config.yaml
train_examples: 39062
win_length: 512
encoder_kernel_size: 9
text_encoder_width: 256
orthogonalizer: "newton_schulz_5"
lr_schedule: "wsd"
Rows from block 5 of the audio encoder of a small contrastive audio-text model, named by matrix and row number. Rows with one number belong to one channel. Each number is 128 + 32 x the weight over its row's rms, rounded and kept within 0 to 255. All counts start at 0.
After each channel's rows are labels from the 100 clips, of 14976, where the channel reaches its highest value: "strongest on" is what is common among them; "peak on" is the class under the peak. Only what is clearly more common there than usual is listed. The data: synthesized solo parts of chorales (CocoChorales). In brackets: how many of the 100, against the usual share in percent.
# convs0: first width-9 conv (encoder.blocks.5.convs.0.weight, 160x160x9, each kernel summed), inputs 54-107
# convs1: second width-9 conv (encoder.blocks.5.convs.1.weight, 160x160x9, transposed, each kernel summed), outputs 54-107

convs0.108 [145 121 206 133 204  68 158 144 152  84 120 151 183 140 163 138 124 153 176 123 163 102 146 121 135 109 140 195 113 116 109 110 170  71  23 143 134 141 141 130 160 163 138 122 143 183 166 136 150 126 133 145 134 103]
convs1.108 [107 165 115 159  56 112 106 135 155 143 146 126 114 100 142 134 144 104 203  80 136 117 157 106 160 140  95 108 146 185 113 132 184 205 129 130 171 104 156 137 179 157 117 152 125  91 160  49 132 106 166 126 152 135]
strongest on: note C4 (57 vs 10.8); note C5 (43 vs 9.7)
peak on: C4 (57 vs 3.1); C5 (43 vs 3.5)

convs0.145 [140  58 144 194 106 167 135  99 148 166  97 160 136 130 127  95 155 105 101 112  56 127 136 104 162  91 134  98  94 125 131 114 133 137 118 148 102 134 124  94 161 191 178 187 152 135  97 156 132 133 118 124 151 111]
convs1.145 [140 204 128 153 114 131 142 157  99 116 144 125 108 156  89  66 113 122 107  99 139 126 127 153 195 127 142 126  66 133 170 131 124  72  88  90 148 135 137 143  70 135 116 152 165 136 113  94 111 136 136 142 108 134]
strongest on: note A#3 (50 vs 10.5); note A#5 (41 vs 1.5); note G#3 (28 vs 8.1)
peak on: A#3 (52 vs 3); A#5 (42 vs 0.5)

convs0.84 [119  98 147 149 115 125 147 102 118  72 114 122 183  74  57 116 139 147 106 165 142 140  98 149 129 131 150 135 120 115  88 145 151 120 118 129 110 157 107 126 135 140 105 106  96 160  79  61 109 124 127 164 100 107]
convs1.84 [ 80  92 117  73 137 136 142 136 135 101 188 154 122 106 176 173 106 121 191 112 158 124 139 120  40 151 127 149 101 127 131 127 153 113  78 127 146   0  91  89 128 152 147 111 157 170 105 151  79  92 122 155 126 126]
strongest on: tuba (73 vs 8.3); note C4 (57 vs 10.8); note F3 (39 vs 3.8)
peak on: D4 (49 vs 4.3); F3 (35 vs 1.1)

convs0.102 [ 86 179 153 134  99 192  82  94 103 174 110  93  76 133 146 140 125 169 107 153 126 206 143 135 131 108 118 117 134 108 158 136 186 132 143 212 138  80 136 110 109 155 157 121  57 122 168 151 107 139  99 143 159 176]
convs1.102 [177  37 126 110  85  41 126 143 116 121 107 117 138 122 145 141 130 112  98 154 126 121 103 141 130 160 143 144 115  82 178 142 146  58 154 130 102 111  86 132 124 115  90 165  95 162 162  89 100 116  92  98 166 142]
strongest on: violin (71 vs 13.8); note G#5 (42 vs 4)
peak on: silence (40 vs 12.5); F#5 (26 vs 2.7)

convs0.25 [114 116 132 179 114 110 123 102 130 152 112 168 140 116 183 129 112 108  76 129 117  82 116 107 118 135  71 171 102 129 142 117 173 155 159 137 132 199 149 154 188 118 171 179 148  83 149 156 108  92 149 136 159 184]
convs1.25 [179 175 142 142  94 197 120 155 139 147 145 120 108 178 175  76 144 116 127  98 153 134 109 110 171 156  57  84 114 114 155 133  93 106  61 152 167 126 110  70 137  63 127 157 162  71  97 110 124 190 163 133 150 120]
strongest on: violin (55 vs 13.8); note F#4 (46 vs 8.8)
peak on: F#4 (46 vs 3.3); F#5 (43 vs 2.7)

convs0.90 [109  26 187  95  88 178 138  87 109  95  81 161 163 139 108  72 102 135 186 102 115  92 127  96 107 111 120 159  59 148 116 133 156 110  73 135 113 147 170 111 105 124 100 137 107 152 131 136 140 163 140 121 105 117]
convs1.90 [162  68 109 138 169  97 100 128 161 163 129 117 109 176 118 134 168 120 172 139 145  65 133 135 139 165 169 107  68  78  83 111 152 100  95 148 182 109 165 128 169  89 176 154 118 112 142 112 154 136  55 111 127 115]
strongest on: note C#4 (48 vs 11.7); note C4 (29 vs 10.8)
peak on: C#4 (44 vs 3.6)

convs0.69 [164 150 125 105 184 152 158 101 152 116 152 116 113 124 143  88 131  84 138  70 135 148 138  99  99 179 164 172 166 146  71 153 166 108 141 162 129 104 200 119  77  99 102 130 124 150 140 119 106 128 158 132  37 132]
convs1.69 [160 101 138 134  55  81 104 131  67  91  75 140 130 118 118 107 131 142  38 152  95 125 165  40 164 119  90  72 158  82 127 129 152 116 137 125 157 105 162 100 115 101 196 107 145  76 183 118 131 130  87 120 135 116]
strongest on: note G5 (82 vs 6.5); flute (82 vs 8.5); note A5 (25 vs 2.2)
peak on: G5 (69 vs 2.5)

convs0.117 [139 128 148 120 209 116  90 129  59  99 105  88 187 116 145 119 135 140 117  69 102 117 117  95 133 113 142 174  92 145 106 157 210 103  92 187 114 187 159  90 121  72 129 142 122 157 194 138 186 147 147 147 145 123]
convs1.117 [124 122  98 113  75 152 110 132 183 153  65 136 139 155 144 120 104 145 172 142  81 123 106 217 120 124 139 173 134 140 104 122 165 105 148 160 210  87 133 130 127  88 127 146 103  96 172 133  92 117 142 145 120 145]
strongest on: note C4 (70 vs 10.8); note D4 (31 vs 12.4); cello (30 vs 9.9)
peak on: silence (42 vs 12.5); C4 (36 vs 3.1)

convs0.72 [150 156 108  84 126 120  84 139 110  70 124 129 191 107 115  98  80  67 116 175  85  89 125 139 184 126 149 177 148 152 107 126  94 161  33 156 152 147  74 167  91 130  92 137 132 132 108 183 119  95 183  87 150 142]
convs1.72 [177 102 125 161 155 146 125 150  89 199 172 116 132 133 162 145 147  98 170 131 129 156 108 101 167 101  94 168 121  99 205 113 130 120  72 114 127  89 163 137 127 117 118 144 149 155 159 162 122 148 108 138 126 122]
strongest on: tuba (58 vs 8.3); note F#3 (53 vs 4.8); note G3 (47 vs 6.2)
peak on: F#3 (46 vs 1.3); G3 (41 vs 1.8)

convs0.109 [145 127 119  60  68  78 148 131 118 135 143  96 160  93  80 105 131 138 155 188  96  35 167 100 130 107 116 158 129 125 128  88  97 149  96 173 132 122 117  62 155 148  81 115  98 153 144 126  76 173 114 122 142 113]
convs1.109 [102  90 159  47 108 108 142  81 132 172 178 133 187 141  98 163 118 143  97  73 160 194 189 192 109 103 128 149  90 130 171 124 174 135 112 117 131  98 155 167 132 121 165 150 108 151 162 168 152 109 106 116 140 151]
strongest on: tuba (66 vs 8.3); note C4 (39 vs 10.8); note G#3 (35 vs 8.1)
peak on: G#3 (27 vs 2.3)

convs0.0 [113  95 112 213 161 164 147 101 152 132  43 177 138 127 171  76 117 171 183 158 163 119 115 125 131 115 107 106  84 114 138 113 120 135 159 156  87 133 157 185  89 138 143 120 158 158  77 106 130 162 129 128 129 135]
convs1.0 [148 122 109 144 103  86 159 132 102 158 192 101 133  79 144  87 172 127  93  66 200 158 115 137 121 116 105  92  70 105 170 106 137 114 112 110 153 151 126  86  97 123  98 136 146  94  61 128 147 187  98 106 126 127]
strongest on: violin (77 vs 13.8); note G5 (60 vs 6.5); note G4 (29 vs 7.2)
peak on: G5 (60 vs 2.5); G4 (29 vs 2.5)

convs0.132 [149  94 119 133 140 136 125 113 177 112 102 116 118 158 146 110 122 164 116 176 179 164 113 101 124 129 232 150  62 155 101 142 153 157 149 117 113 197 159 173 101 124  83 104 150 129  64 138 141 112 107  81 135  75]
convs1.132 [126 136 128  95 106 122 137 123 120 142 141 148  72 138  85  94 140 145 219  77 198  89  88  82  92  82  40 125 101 150 146 113  85 147 104 110 137  94  95  99 129 104 110 125  83  74  67  97 130  93 152 140 131 112]
strongest on: note C#4 (52 vs 11.7); tuba (43 vs 8.3)
peak on: C#4 (45 vs 3.6)

convs0.50 [123 124 150 132  64  67 112 112 120 116 129 191 119 115 109 127 101 183 155  49 138 101  94 102 130 145 136 164 110 150 154 144 135 137  87 128 136 134 117 103 159 148 169 126 169 125 159 180 118 121 120 126 188 164]
convs1.50 [118 159 172 176 140 182 160 176 147 108 126 107 120 187 105 163 177 141 127 157 186 153 141 165 101 161  74 131 104  76 140 105 185 131 140 107 100 131 145 127 128 117 116 131 194 104 216 109 168 160 119 144 146 156]
strongest on: note C#4 (94 vs 11.7); note D4 (67 vs 12.4); instrument: cello (37 vs 9.9)
peak on: silence (55 vs 12.5)

convs0.112 [131  75 101 120  48 130 105 100 151 132 121 142  98 149 155 109 105 160 161 100 174  55  82 148 128 118 131 101 145 131 106 132 182  81 155 156 165  85 116 163 151 136 174  93  85 123  82 148 120 107 128 147 175 125]
convs1.112 [179  84 117  96 167 158 136 117  95 115 142  98 149 143 117 120 108 149 100 142 139  69 134 164 117 152  81  88 140 158 128 143  96 180 159 163 112  91 170 150 131 150 103 136  91 153 100 138  94 104 105 139 103 110]
strongest on: note C#4 (86 vs 11.7); note C4 (59 vs 10.8); note G#3 (52 vs 8.1)
peak on: C4 (30 vs 3.1); G#3 (25 vs 2.3)

convs0.139 [130  99 135  92 130 147 144 126 206  86 196  97 114 124 138 154 173 129 125  73 123 148 173  91 119 114 161 150 128 142 192  84 108 131 133 108 202  71 134 167 108  98 120 135 122 107 141 105 107 123 102 173 122 167]
convs1.139 [133  71 168 121 109 121  90 146  56 105  56  94 166 139 108 154 128 118 126 172  99  86 177 149 120 121  44 101 129 189  98  95 139 129 137 112  65 151 137  91 131  77 161 109 154 165 167 142 119  86 147 119 120 104]
strongest on: note G5 (68 vs 6.5); violin (67 vs 13.8); note F5 (37 vs 8.1)
peak on: G5 (44 vs 2.5)

convs0.55 [127 123 139 121 171 168 159 142 115 139  98 110 173 133 162  93 147 177 132 127 151 150 100  88 113 133 220 124 126 136 162 154 197 100  87 142 116  90 174 141  83  87 108 109 139 142 177 137 206 152 121 132 110 180]
convs1.55 [157 123 101 164  67  87  88 129 122  76 124 117 187 146 150  97 109 131 142  74 174 115  81 159 129  97  39 121 144  85 107 137 101 108 115 132 149 143 119 109 119 133 161 154 139 117 180  86  96 141 129 129 166 108]
strongest on: note G5 (86 vs 6.5); violin (85 vs 13.8); note F5 (45 vs 8.1)
peak on: G5 (86 vs 2.5)

convs0.60 [161 153 185 116 122 127 114  79 134 131 121 195 182 108 139 166  83 114 110 125 197 105 119 141 133  93 138 151 118 119 190 108 125 122 180 137 146 111 195 113 142 113  54 156 134 132 109 153 105 149 128 174 210 131]
convs1.60 [172 112 164 127 111 102 131  97 143 168 132 139 120 141 119 149 131 152 108 115 185 156 140 124 178 110 121 133 111 116 177 132  94 133 164 115  94 156 139 101 167 129 102 120 135 112 125 121 164 158 106 146 136 107]
strongest on: violin (100 vs 13.8); note G5 (69 vs 6.5); note F#5 (28 vs 7.4)
peak on: G5 (66 vs 2.5)

convs0.19 [ 99 167 104 164  99 135 109  86  87 166 118 139 112 119 130  92 119  95 167 178 136 148 130 117 150  77  90  94 101  99 183 104  94 161 139 129 112 184 124 103 134 167  67 114 142  86  26 116 109 170 141 128 144 171]
convs1.19 [157  96 139 136  91 108 175  84 165  82  59 142 124 184 135 127 142 159 144  68  74 106 155 126 119 141 176 121 102 124  85 146  98 132 111 155 126 136  70 133 135 132 122 110  69 154 213 168 145 112 159 152 145 131]
strongest on: note C#4 (62 vs 11.7); tuba (36 vs 8.3)
peak on: C#4 (62 vs 3.6); C#5 (38 vs 3.6)

convs0.70 [110 123 129  84 123 181 145 145 120 102 157 168  67 119 114 138 125  73 131  64  82 135  92  92 115 125  81 136 125 124 104  88 180 151 197  78 167 180 112  75  97  96 202 156 133 135 136 143 128 138 114 141 119 123]
convs1.70 [158 109 161 124 154  93 122 133 105 210 153 162 144 150 111 144 139 117 121 196 153  51  78 143 115 159 107 173 123 118 149 119 203 106 181 120 114 135 126 161  76  80  86 113 156 162 117 169 143 145 148 127 124 134]
strongest on: note A#3 (75 vs 10.5); cello (47 vs 9.9); note F3 (25 vs 3.8)
peak on: A#3 (61 vs 3)

convs0.87 [ 95 166 139 113 151 168  89 122 149 107 115 124 160  90 116 101 184 119 129 128  73 113 135 134 122 147  96  54  75 147 132  79 138 131 122 175 103  93 115 193  91 150  85 131  78  95  54 112 137 153 124 134 126 149]
convs1.87 [122 107  88 128 143  92 162 164 109 119 193  93 119 196 143  83 114 132 114  47  90  90 126 143 152 111  92 105 115 157 132 127 117 141 127 144 134 120 119  92  91 136 122 114  59  66  30 139 104 113  88 143  76 138]
strongest on: note C4 (80 vs 10.8); note G3 (66 vs 6.2); cello (43 vs 9.9)
peak on: C4 (40 vs 3.1); silence (32 vs 12.5)

convs0.61 [154 135 161 112 115 134 131 117 204 178 128 171 205 148 130 141 132  89 123 104 160 156 113 146 121 107  69 129 149 118 185 148 112 133 140 131 138 138 215 128  99 150  16 124 153 144 133 123  92 168 136 108 194 179]
convs1.61 [141 110 144 162 113 124 110  96 105 118 172 131 126 121 114 158 114 115 103 129 145 129 181 116 171 152 123 109 151 107 216 138  99 113  94 132  85 121 116 108  90 177 114 121 113 138 124 166 141 162 109 123 123 141]
strongest on: violin (85 vs 13.8); note G4 (38 vs 7.2)
peak on: F#5 (38 vs 2.7); G4 (36 vs 2.5)

convs0.17 [140 179 128 144 140 143 143 128 199 166 162 180 152 146 100 135 115 124 106 157 113  87 140  77 142  79 125 200 137 176 192 129 145 136 199  96 187 141 149 160 141 118 167 137  80 151  95  98 150  99 110 114 120 184]
convs1.17 [156 109 142 121  99 153 104 144  50  55  47 100 116  68 122 128 137 129 224 122 150 147  70 126 149 134 111 101  73 164 129 107  67 137 144 127 105 152 151 139 139 140 169  93 157 124 115 123 117 103 134 116 115 166]
strongest on: tuba (49 vs 8.3); note C4 (47 vs 10.8); note D4 (44 vs 12.4)
peak on: silence (35 vs 12.5)