A small contrastive audio-text model, trained from scratch.
Training: muon at rate 0.015, 5600 steps, batches of 128.
Rows from block 4 of the text encoder of a small contrastive audio-text model, named by matrix and row number. Rows with one number belong to one neuron. Each number is 200 + 20 x the weight over its row's rms, rounded and kept within 0 to 999. All counts start at 0. After the name is the row's rms in percent of the matrix's.
After each neuron's rows are labels from the 100 texts, of 14976, where the neuron reaches its highest value: "fires on" is the input token at the peak. Only what is clearly more common there than usual is listed. The data: synthesized solo parts of chorales (CocoChorales). In brackets: how many of the 100.
# fc1: MLP up (text_encoder.blocks.4.mlp.fc1.weight, 512x256), inputs 128-255
# fc2: MLP down (text_encoder.blocks.4.mlp.fc2.weight, 256x512, transposed), outputs 128-255

fc1.233,063,205,173,215,193,215,228,170,185,172,206,168,209,201,223,178,183,189,217,189,201,199,209,200,233,186,198,218,162,183,171,221,207,179,182,181,150,157,186,246,184,178,202,214,223,207,202,204,203,181,218,188,221,209,214,193,189,207,209,222,217,187,194,183,244,158,207,185,225,205,206,212,188,203,186,230,198,197,173,210,233,195,197,185,190,211,225,183,190,190,220,207,168,222,254,196,177,163,202,195,188,227,182,200,233,179,203,218,167,229,218,206,218,190,189,183,153,194,174,213,163,200,224,223,193,174,196,195,192
fc2.233,065,198,206,227,220,210,213,184,210,189,212,216,187,227,206,221,179,202,189,193,190,191,209,208,195,211,180,218,205,211,205,184,181,170,222,184,242,195,222,186,254,201,206,172,158,192,193,203,178,205,254,182,195,209,212,199,179,198,218,185,200,186,160,209,220,198,204,221,204,175,206,167,192,192,191,238,186,219,171,205,188,226,205,210,159,194,205,165,232,198,216,215,229,188,174,175,172,179,173,216,176,219,207,191,199,168,202,183,186,209,197,180,199,216,180,183,198,213,202,168,239,252,206,229,196,163,204,193,199
fires on: "a" (100)

fc1.279,064,202,229,197,242,198,201,201,203,222,220,190,180,204,231,178,205,192,204,188,180,196,217,206,206,215,203,191,215,192,194,222,171,207,192,219,188,183,207,212,193,157,179,223,210,201,205,197,207,208,212,175,198,198,191,199,192,195,216,223,199,164,168,203,165,152,199,235,209,204,226,217,240,216,192,224,219,187,191,204,207,209,201,200,201,202,180,178,206,168,214,258,218,214,161,202,244,192,193,188,205,195,211,198,211,208,213,194,204,186,163,189,215,192,223,200,182,179,188,227,233,192,176,174,196,163,195,221,198
fc2.279,061,208,204,197,197,196,187,215,229,201,172,195,217,197,183,208,203,188,198,176,176,194,188,203,198,220,180,233,180,201,206,190,196,217,207,194,211,203,207,188,181,166,177,239,228,213,206,221,213,213,235,183,176,221,187,199,178,202,203,178,204,217,155,173,202,185,195,214,189,216,192,195,222,187,212,216,204,199,165,191,140,196,205,182,213,208,210,236,210,185,203,228,235,203,164,214,207,155,188,185,191,218,208,184,204,230,216,181,230,199,196,178,211,215,198,184,237,224,177,184,193,201,122,237,218,194,206,220,174
fires on: "e5" (64); "e4" (36)

fc1.454,078,205,178,195,182,193,226,201,185,191,203,187,197,203,180,186,209,187,220,197,192,163,198,174,232,228,218,186,183,201,195,195,215,199,203,171,190,210,220,195,191,189,190,171,162,142,195,177,200,206,216,205,185,188,240,202,210,210,201,201,211,219,240,197,208,185,194,231,209,216,189,169,192,207,183,230,212,183,163,225,198,217,214,185,200,221,212,195,194,203,198,171,195,177,254,182,230,187,195,166,208,192,197,202,193,186,225,156,211,215,162,194,169,162,201,209,204,213,222,218,185,201,218,214,210,215,215,208,171
fc2.454,073,184,182,185,207,209,238,190,185,184,205,202,219,204,164,165,228,213,247,188,226,185,179,184,190,197,197,171,158,241,192,192,178,211,232,202,193,209,205,168,159,187,197,172,169,186,221,181,209,233,195,220,192,233,219,192,218,200,190,192,200,222,215,196,186,184,213,218,184,205,209,200,193,202,220,221,193,184,189,203,179,194,192,198,177,218,191,201,184,217,230,188,217,214,233,203,164,212,214,194,203,201,189,185,200,214,206,193,219,204,189,191,220,196,218,164,217,170,126,208,172,205,221,184,214,190,190,212,211
fires on: "g5" (61); "d4" (39)

fc1.234,049,192,200,230,197,190,217,231,165,238,194,206,177,192,242,183,222,206,228,176,206,226,190,196,193,165,220,165,200,208,193,227,182,207,206,198,166,159,214,217,211,181,197,208,188,182,208,215,196,225,168,184,184,210,169,214,197,187,181,230,222,222,174,219,198,148,206,208,209,209,199,215,218,188,202,206,188,186,192,219,174,211,209,193,178,195,226,151,203,143,196,223,211,192,202,237,210,187,203,205,198,203,202,198,207,204,212,200,223,219,189,205,222,185,228,188,195,170,202,204,231,200,176,181,214,189,189,211,233
fc2.234,042,200,194,236,222,216,229,221,201,197,209,194,180,187,201,203,200,211,215,181,218,173,165,209,214,228,220,175,198,211,212,215,180,215,204,209,188,195,225,195,212,177,188,220,153,215,219,192,157,198,208,159,195,191,203,216,184,186,195,201,209,214,172,219,215,186,207,200,186,207,215,205,192,199,195,231,177,184,151,210,175,208,194,184,210,214,226,205,199,194,195,209,193,184,166,246,186,193,195,198,254,196,238,184,186,224,236,210,209,237,207,194,216,203,181,179,173,188,168,160,249,229,165,198,226,185,215,208,199
fires on: "e5" (88); "e4" (12)

fc1.11,042,219,194,198,215,197,217,199,250,215,199,219,181,189,191,192,228,221,208,191,188,221,189,156,212,187,198,216,218,222,175,165,179,212,174,231,222,238,180,170,209,196,217,188,181,224,200,204,177,201,235,194,173,228,224,198,203,214,188,191,200,237,199,201,192,228,188,203,197,220,185,180,213,204,171,186,201,183,156,161,155,187,206,183,195,207,173,188,210,169,214,191,213,238,223,189,191,207,209,231,183,193,187,189,190,204,204,210,213,191,187,200,195,234,219,230,220,231,175,204,222,186,202,198,215,205,228,171,201
fc2.11,041,203,237,181,201,200,231,199,233,203,181,204,205,195,233,160,210,225,208,212,204,232,236,187,198,190,187,194,256,229,160,213,181,169,175,204,216,245,200,168,191,194,234,181,187,196,180,205,212,214,197,201,175,201,183,196,210,233,191,197,205,226,170,186,215,214,204,220,195,190,239,185,177,209,195,178,190,188,198,205,176,188,192,173,233,198,177,183,197,183,203,232,184,240,203,176,169,216,226,232,214,209,218,171,215,210,186,185,224,190,220,196,201,197,196,199,250,201,161,173,219,162,199,209,193,223,242,208,184
fires on: "g5" (100)

fc1.329,123,204,217,172,217,225,244,208,192,192,210,214,209,184,188,197,208,188,194,197,196,195,191,201,205,202,198,204,161,211,176,195,174,197,173,184,181,239,207,197,198,206,180,216,165,184,222,185,215,212,154,206,211,197,210,157,191,206,200,215,173,203,195,197,211,181,195,142,186,202,207,216,174,195,181,197,171,174,182,201,151,156,218,180,178,201,189,176,184,183,209,249,189,204,218,184,189,199,192,207,180,210,182,224,212,193,220,241,213,185,194,181,198,206,182,216,215,174,225,201,192,211,211,239,216,190,214,202,166
fc2.329,118,192,189,201,196,179,193,235,220,207,232,209,179,213,215,224,187,206,183,181,199,209,212,172,211,194,190,217,228,197,213,223,189,207,182,202,229,190,200,207,236,216,209,201,173,195,136,193,224,209,223,167,187,217,200,201,168,194,204,169,187,228,180,209,196,203,191,228,191,232,193,191,219,198,226,214,195,176,201,171,209,225,235,184,199,198,186,167,187,225,222,212,221,173,246,179,206,158,210,230,209,193,202,215,190,196,222,177,177,205,181,212,212,185,146,264,224,210,185,198,193,166,204,207,179,241,241,212,195
fires on: "g5" (100)

fc1.150,102,180,213,193,229,194,223,187,251,193,212,214,199,213,181,185,193,186,189,190,201,202,172,191,233,218,200,212,235,225,194,202,197,216,197,208,207,196,217,174,198,211,234,205,187,153,210,178,229,183,203,214,181,224,194,192,188,217,209,191,190,196,180,236,210,221,175,235,180,184,209,205,185,218,187,216,184,176,192,163,169,213,202,184,197,200,222,176,187,198,218,211,193,210,214,192,202,202,188,194,188,225,206,201,228,199,203,201,167,182,230,189,217,221,165,234,226,142,201,191,181,199,211,209,198,164,186,212,201
fc2.150,112,199,200,205,207,214,206,212,235,199,218,207,206,222,148,195,214,156,188,165,206,204,184,205,192,233,196,220,207,239,199,202,170,198,205,209,231,239,191,207,190,216,188,230,170,188,167,229,192,204,230,195,193,221,200,222,199,187,201,193,191,218,192,229,258,191,212,192,197,177,184,183,177,199,215,218,149,198,228,181,176,206,202,225,160,197,211,185,192,209,173,176,231,252,215,196,174,216,198,246,205,191,181,171,189,180,217,230,185,219,166,209,220,188,185,188,211,202,207,166,197,196,194,211,214,201,164,213,172
fires on: "g5" (100)

fc1.148,110,186,209,203,179,194,210,188,196,166,189,206,210,209,196,221,206,199,226,190,202,202,201,196,181,193,247,209,206,203,213,197,239,195,189,198,171,156,175,189,215,176,183,179,221,177,169,193,189,197,212,189,231,167,213,220,203,195,207,164,219,223,202,210,231,208,217,174,177,188,188,219,206,213,198,228,227,195,174,200,185,218,191,212,202,221,199,200,205,187,191,214,195,212,198,168,216,196,192,221,215,195,251,181,191,172,202,195,213,206,227,204,216,200,159,160,193,170,216,207,218,202,192,199,195,198,195,219,190
fc2.148,116,189,193,204,180,198,191,191,198,208,196,193,160,207,168,217,163,194,198,202,169,212,203,228,189,193,176,183,201,205,179,161,193,187,200,188,187,168,191,182,249,204,193,178,234,216,200,206,193,171,170,219,170,184,220,201,177,233,212,249,183,219,247,191,178,195,195,214,225,207,204,198,194,195,209,189,224,207,201,200,200,224,204,194,196,207,180,187,193,239,216,201,220,206,224,182,174,180,193,207,219,200,258,218,195,212,202,208,180,178,216,184,189,150,190,236,180,186,223,178,163,215,212,203,237,196,184,203,211
fires on: "a" (100)

fc1.410,063,211,203,181,183,209,218,217,202,202,198,206,161,188,141,189,184,211,207,185,190,175,200,175,192,205,231,206,189,196,210,181,225,218,170,200,191,199,201,190,201,191,204,204,220,209,201,182,193,172,168,173,193,136,225,203,230,184,207,230,213,224,172,203,276,201,190,165,230,208,190,197,197,203,164,188,236,189,171,209,217,196,168,211,203,226,178,188,179,178,200,176,190,242,213,207,186,191,228,220,187,207,213,190,190,208,200,218,217,214,179,206,208,194,212,181,208,174,198,191,224,237,173,190,192,187,224,202,220
fc2.410,059,183,220,188,176,211,192,223,180,207,179,222,188,212,214,226,194,197,195,212,202,204,211,221,199,220,159,195,179,209,184,177,187,191,226,224,194,247,204,186,188,185,193,226,226,194,196,209,186,214,195,178,192,173,219,196,191,195,197,228,178,218,186,233,203,189,223,232,194,194,203,225,246,155,225,189,207,220,196,192,204,208,199,215,235,193,229,208,168,199,207,171,209,192,239,202,200,229,200,175,229,207,183,205,186,190,211,201,184,187,206,196,181,214,201,152,174,154,187,193,190,207,201,206,182,200,166,196,196
fires on: "a" (100)

fc1.291,053,211,188,231,209,192,216,197,172,182,212,203,189,177,215,235,189,192,215,195,210,239,204,181,204,188,226,188,236,178,163,234,218,198,192,196,209,187,206,193,218,196,215,211,191,166,228,226,188,193,175,171,201,182,176,185,205,197,189,238,209,210,206,196,205,222,234,194,205,198,209,203,201,197,206,210,212,197,212,201,185,202,191,195,178,181,219,162,215,160,190,207,216,222,192,215,214,207,184,208,196,190,186,241,220,187,220,208,193,164,209,198,195,209,208,197,182,171,179,204,174,203,223,190,171,201,170,197,192
fc2.291,051,183,168,197,196,196,228,204,226,208,237,207,185,191,180,169,207,202,197,208,217,180,215,208,194,226,218,181,210,207,203,187,204,189,184,170,233,171,210,196,205,202,202,199,210,168,211,173,154,157,218,171,210,198,187,235,181,178,202,217,177,184,143,218,229,200,201,200,203,199,205,224,195,184,187,236,173,182,192,197,192,207,221,212,206,189,193,188,196,222,196,249,205,194,164,208,198,192,172,198,180,206,231,200,185,192,184,186,203,190,226,167,199,191,224,187,198,192,200,228,203,206,196,226,205,184,214,195,214
fires on: "g5" (100)

fc1.368,175,199,207,185,200,183,178,226,237,175,201,203,213,175,141,198,176,200,184,224,204,190,180,205,212,204,176,230,161,202,206,190,133,210,218,228,179,256,205,185,192,206,229,202,115,192,193,164,186,210,151,229,202,183,229,157,203,202,198,237,205,186,181,195,216,226,163,194,197,210,185,210,196,205,193,228,210,201,220,198,158,202,206,189,198,211,168,196,199,177,201,209,195,226,250,204,229,184,207,191,193,197,159,210,217,188,218,194,171,206,230,216,215,209,201,219,181,185,208,211,191,198,189,183,193,200,176,196,194
fc2.368,167,197,187,179,201,220,227,187,237,193,214,192,166,181,185,189,194,207,191,222,181,211,174,207,203,227,195,217,234,198,221,225,235,192,225,163,165,253,204,200,198,192,209,243,195,175,188,215,188,163,174,202,209,219,197,208,237,172,180,198,213,198,187,184,196,210,234,200,222,177,192,197,163,214,187,232,180,208,224,210,193,202,188,197,189,193,187,207,208,185,200,228,204,233,189,212,212,183,227,233,202,176,186,191,261,201,217,180,166,217,184,182,180,198,208,179,200,177,229,183,187,201,225,198,173,242,211,198,201
fires on: "g5" (100)

fc1.156,117,192,192,205,213,199,200,216,209,185,206,190,172,223,218,183,231,173,165,180,192,155,206,232,217,231,187,202,198,194,198,188,198,193,201,205,212,181,178,175,215,184,201,170,194,186,196,198,194,166,179,168,175,233,200,183,183,226,201,174,196,207,198,229,213,227,204,201,191,222,202,191,177,239,217,197,202,201,192,173,201,202,198,173,195,202,219,188,208,204,209,220,215,187,232,198,175,194,214,192,238,234,180,224,210,179,191,163,201,192,200,195,223,197,153,231,192,198,193,241,191,197,211,223,234,172,223,209,196
fc2.156,121,185,198,218,170,191,202,228,232,187,215,222,192,183,247,172,192,217,211,150,193,234,191,196,200,167,212,228,220,166,203,215,171,177,194,182,211,196,195,187,194,172,217,224,193,211,212,218,214,200,148,222,202,223,214,189,207,210,191,214,221,232,216,194,165,236,241,206,177,194,227,210,202,201,210,201,178,218,209,184,188,207,227,192,212,196,238,199,201,251,220,197,197,202,203,218,162,198,225,211,211,203,207,222,193,164,194,172,223,198,217,192,186,183,230,234,174,196,199,158,207,220,223,207,193,201,197,205,206
fires on: "g5" (100)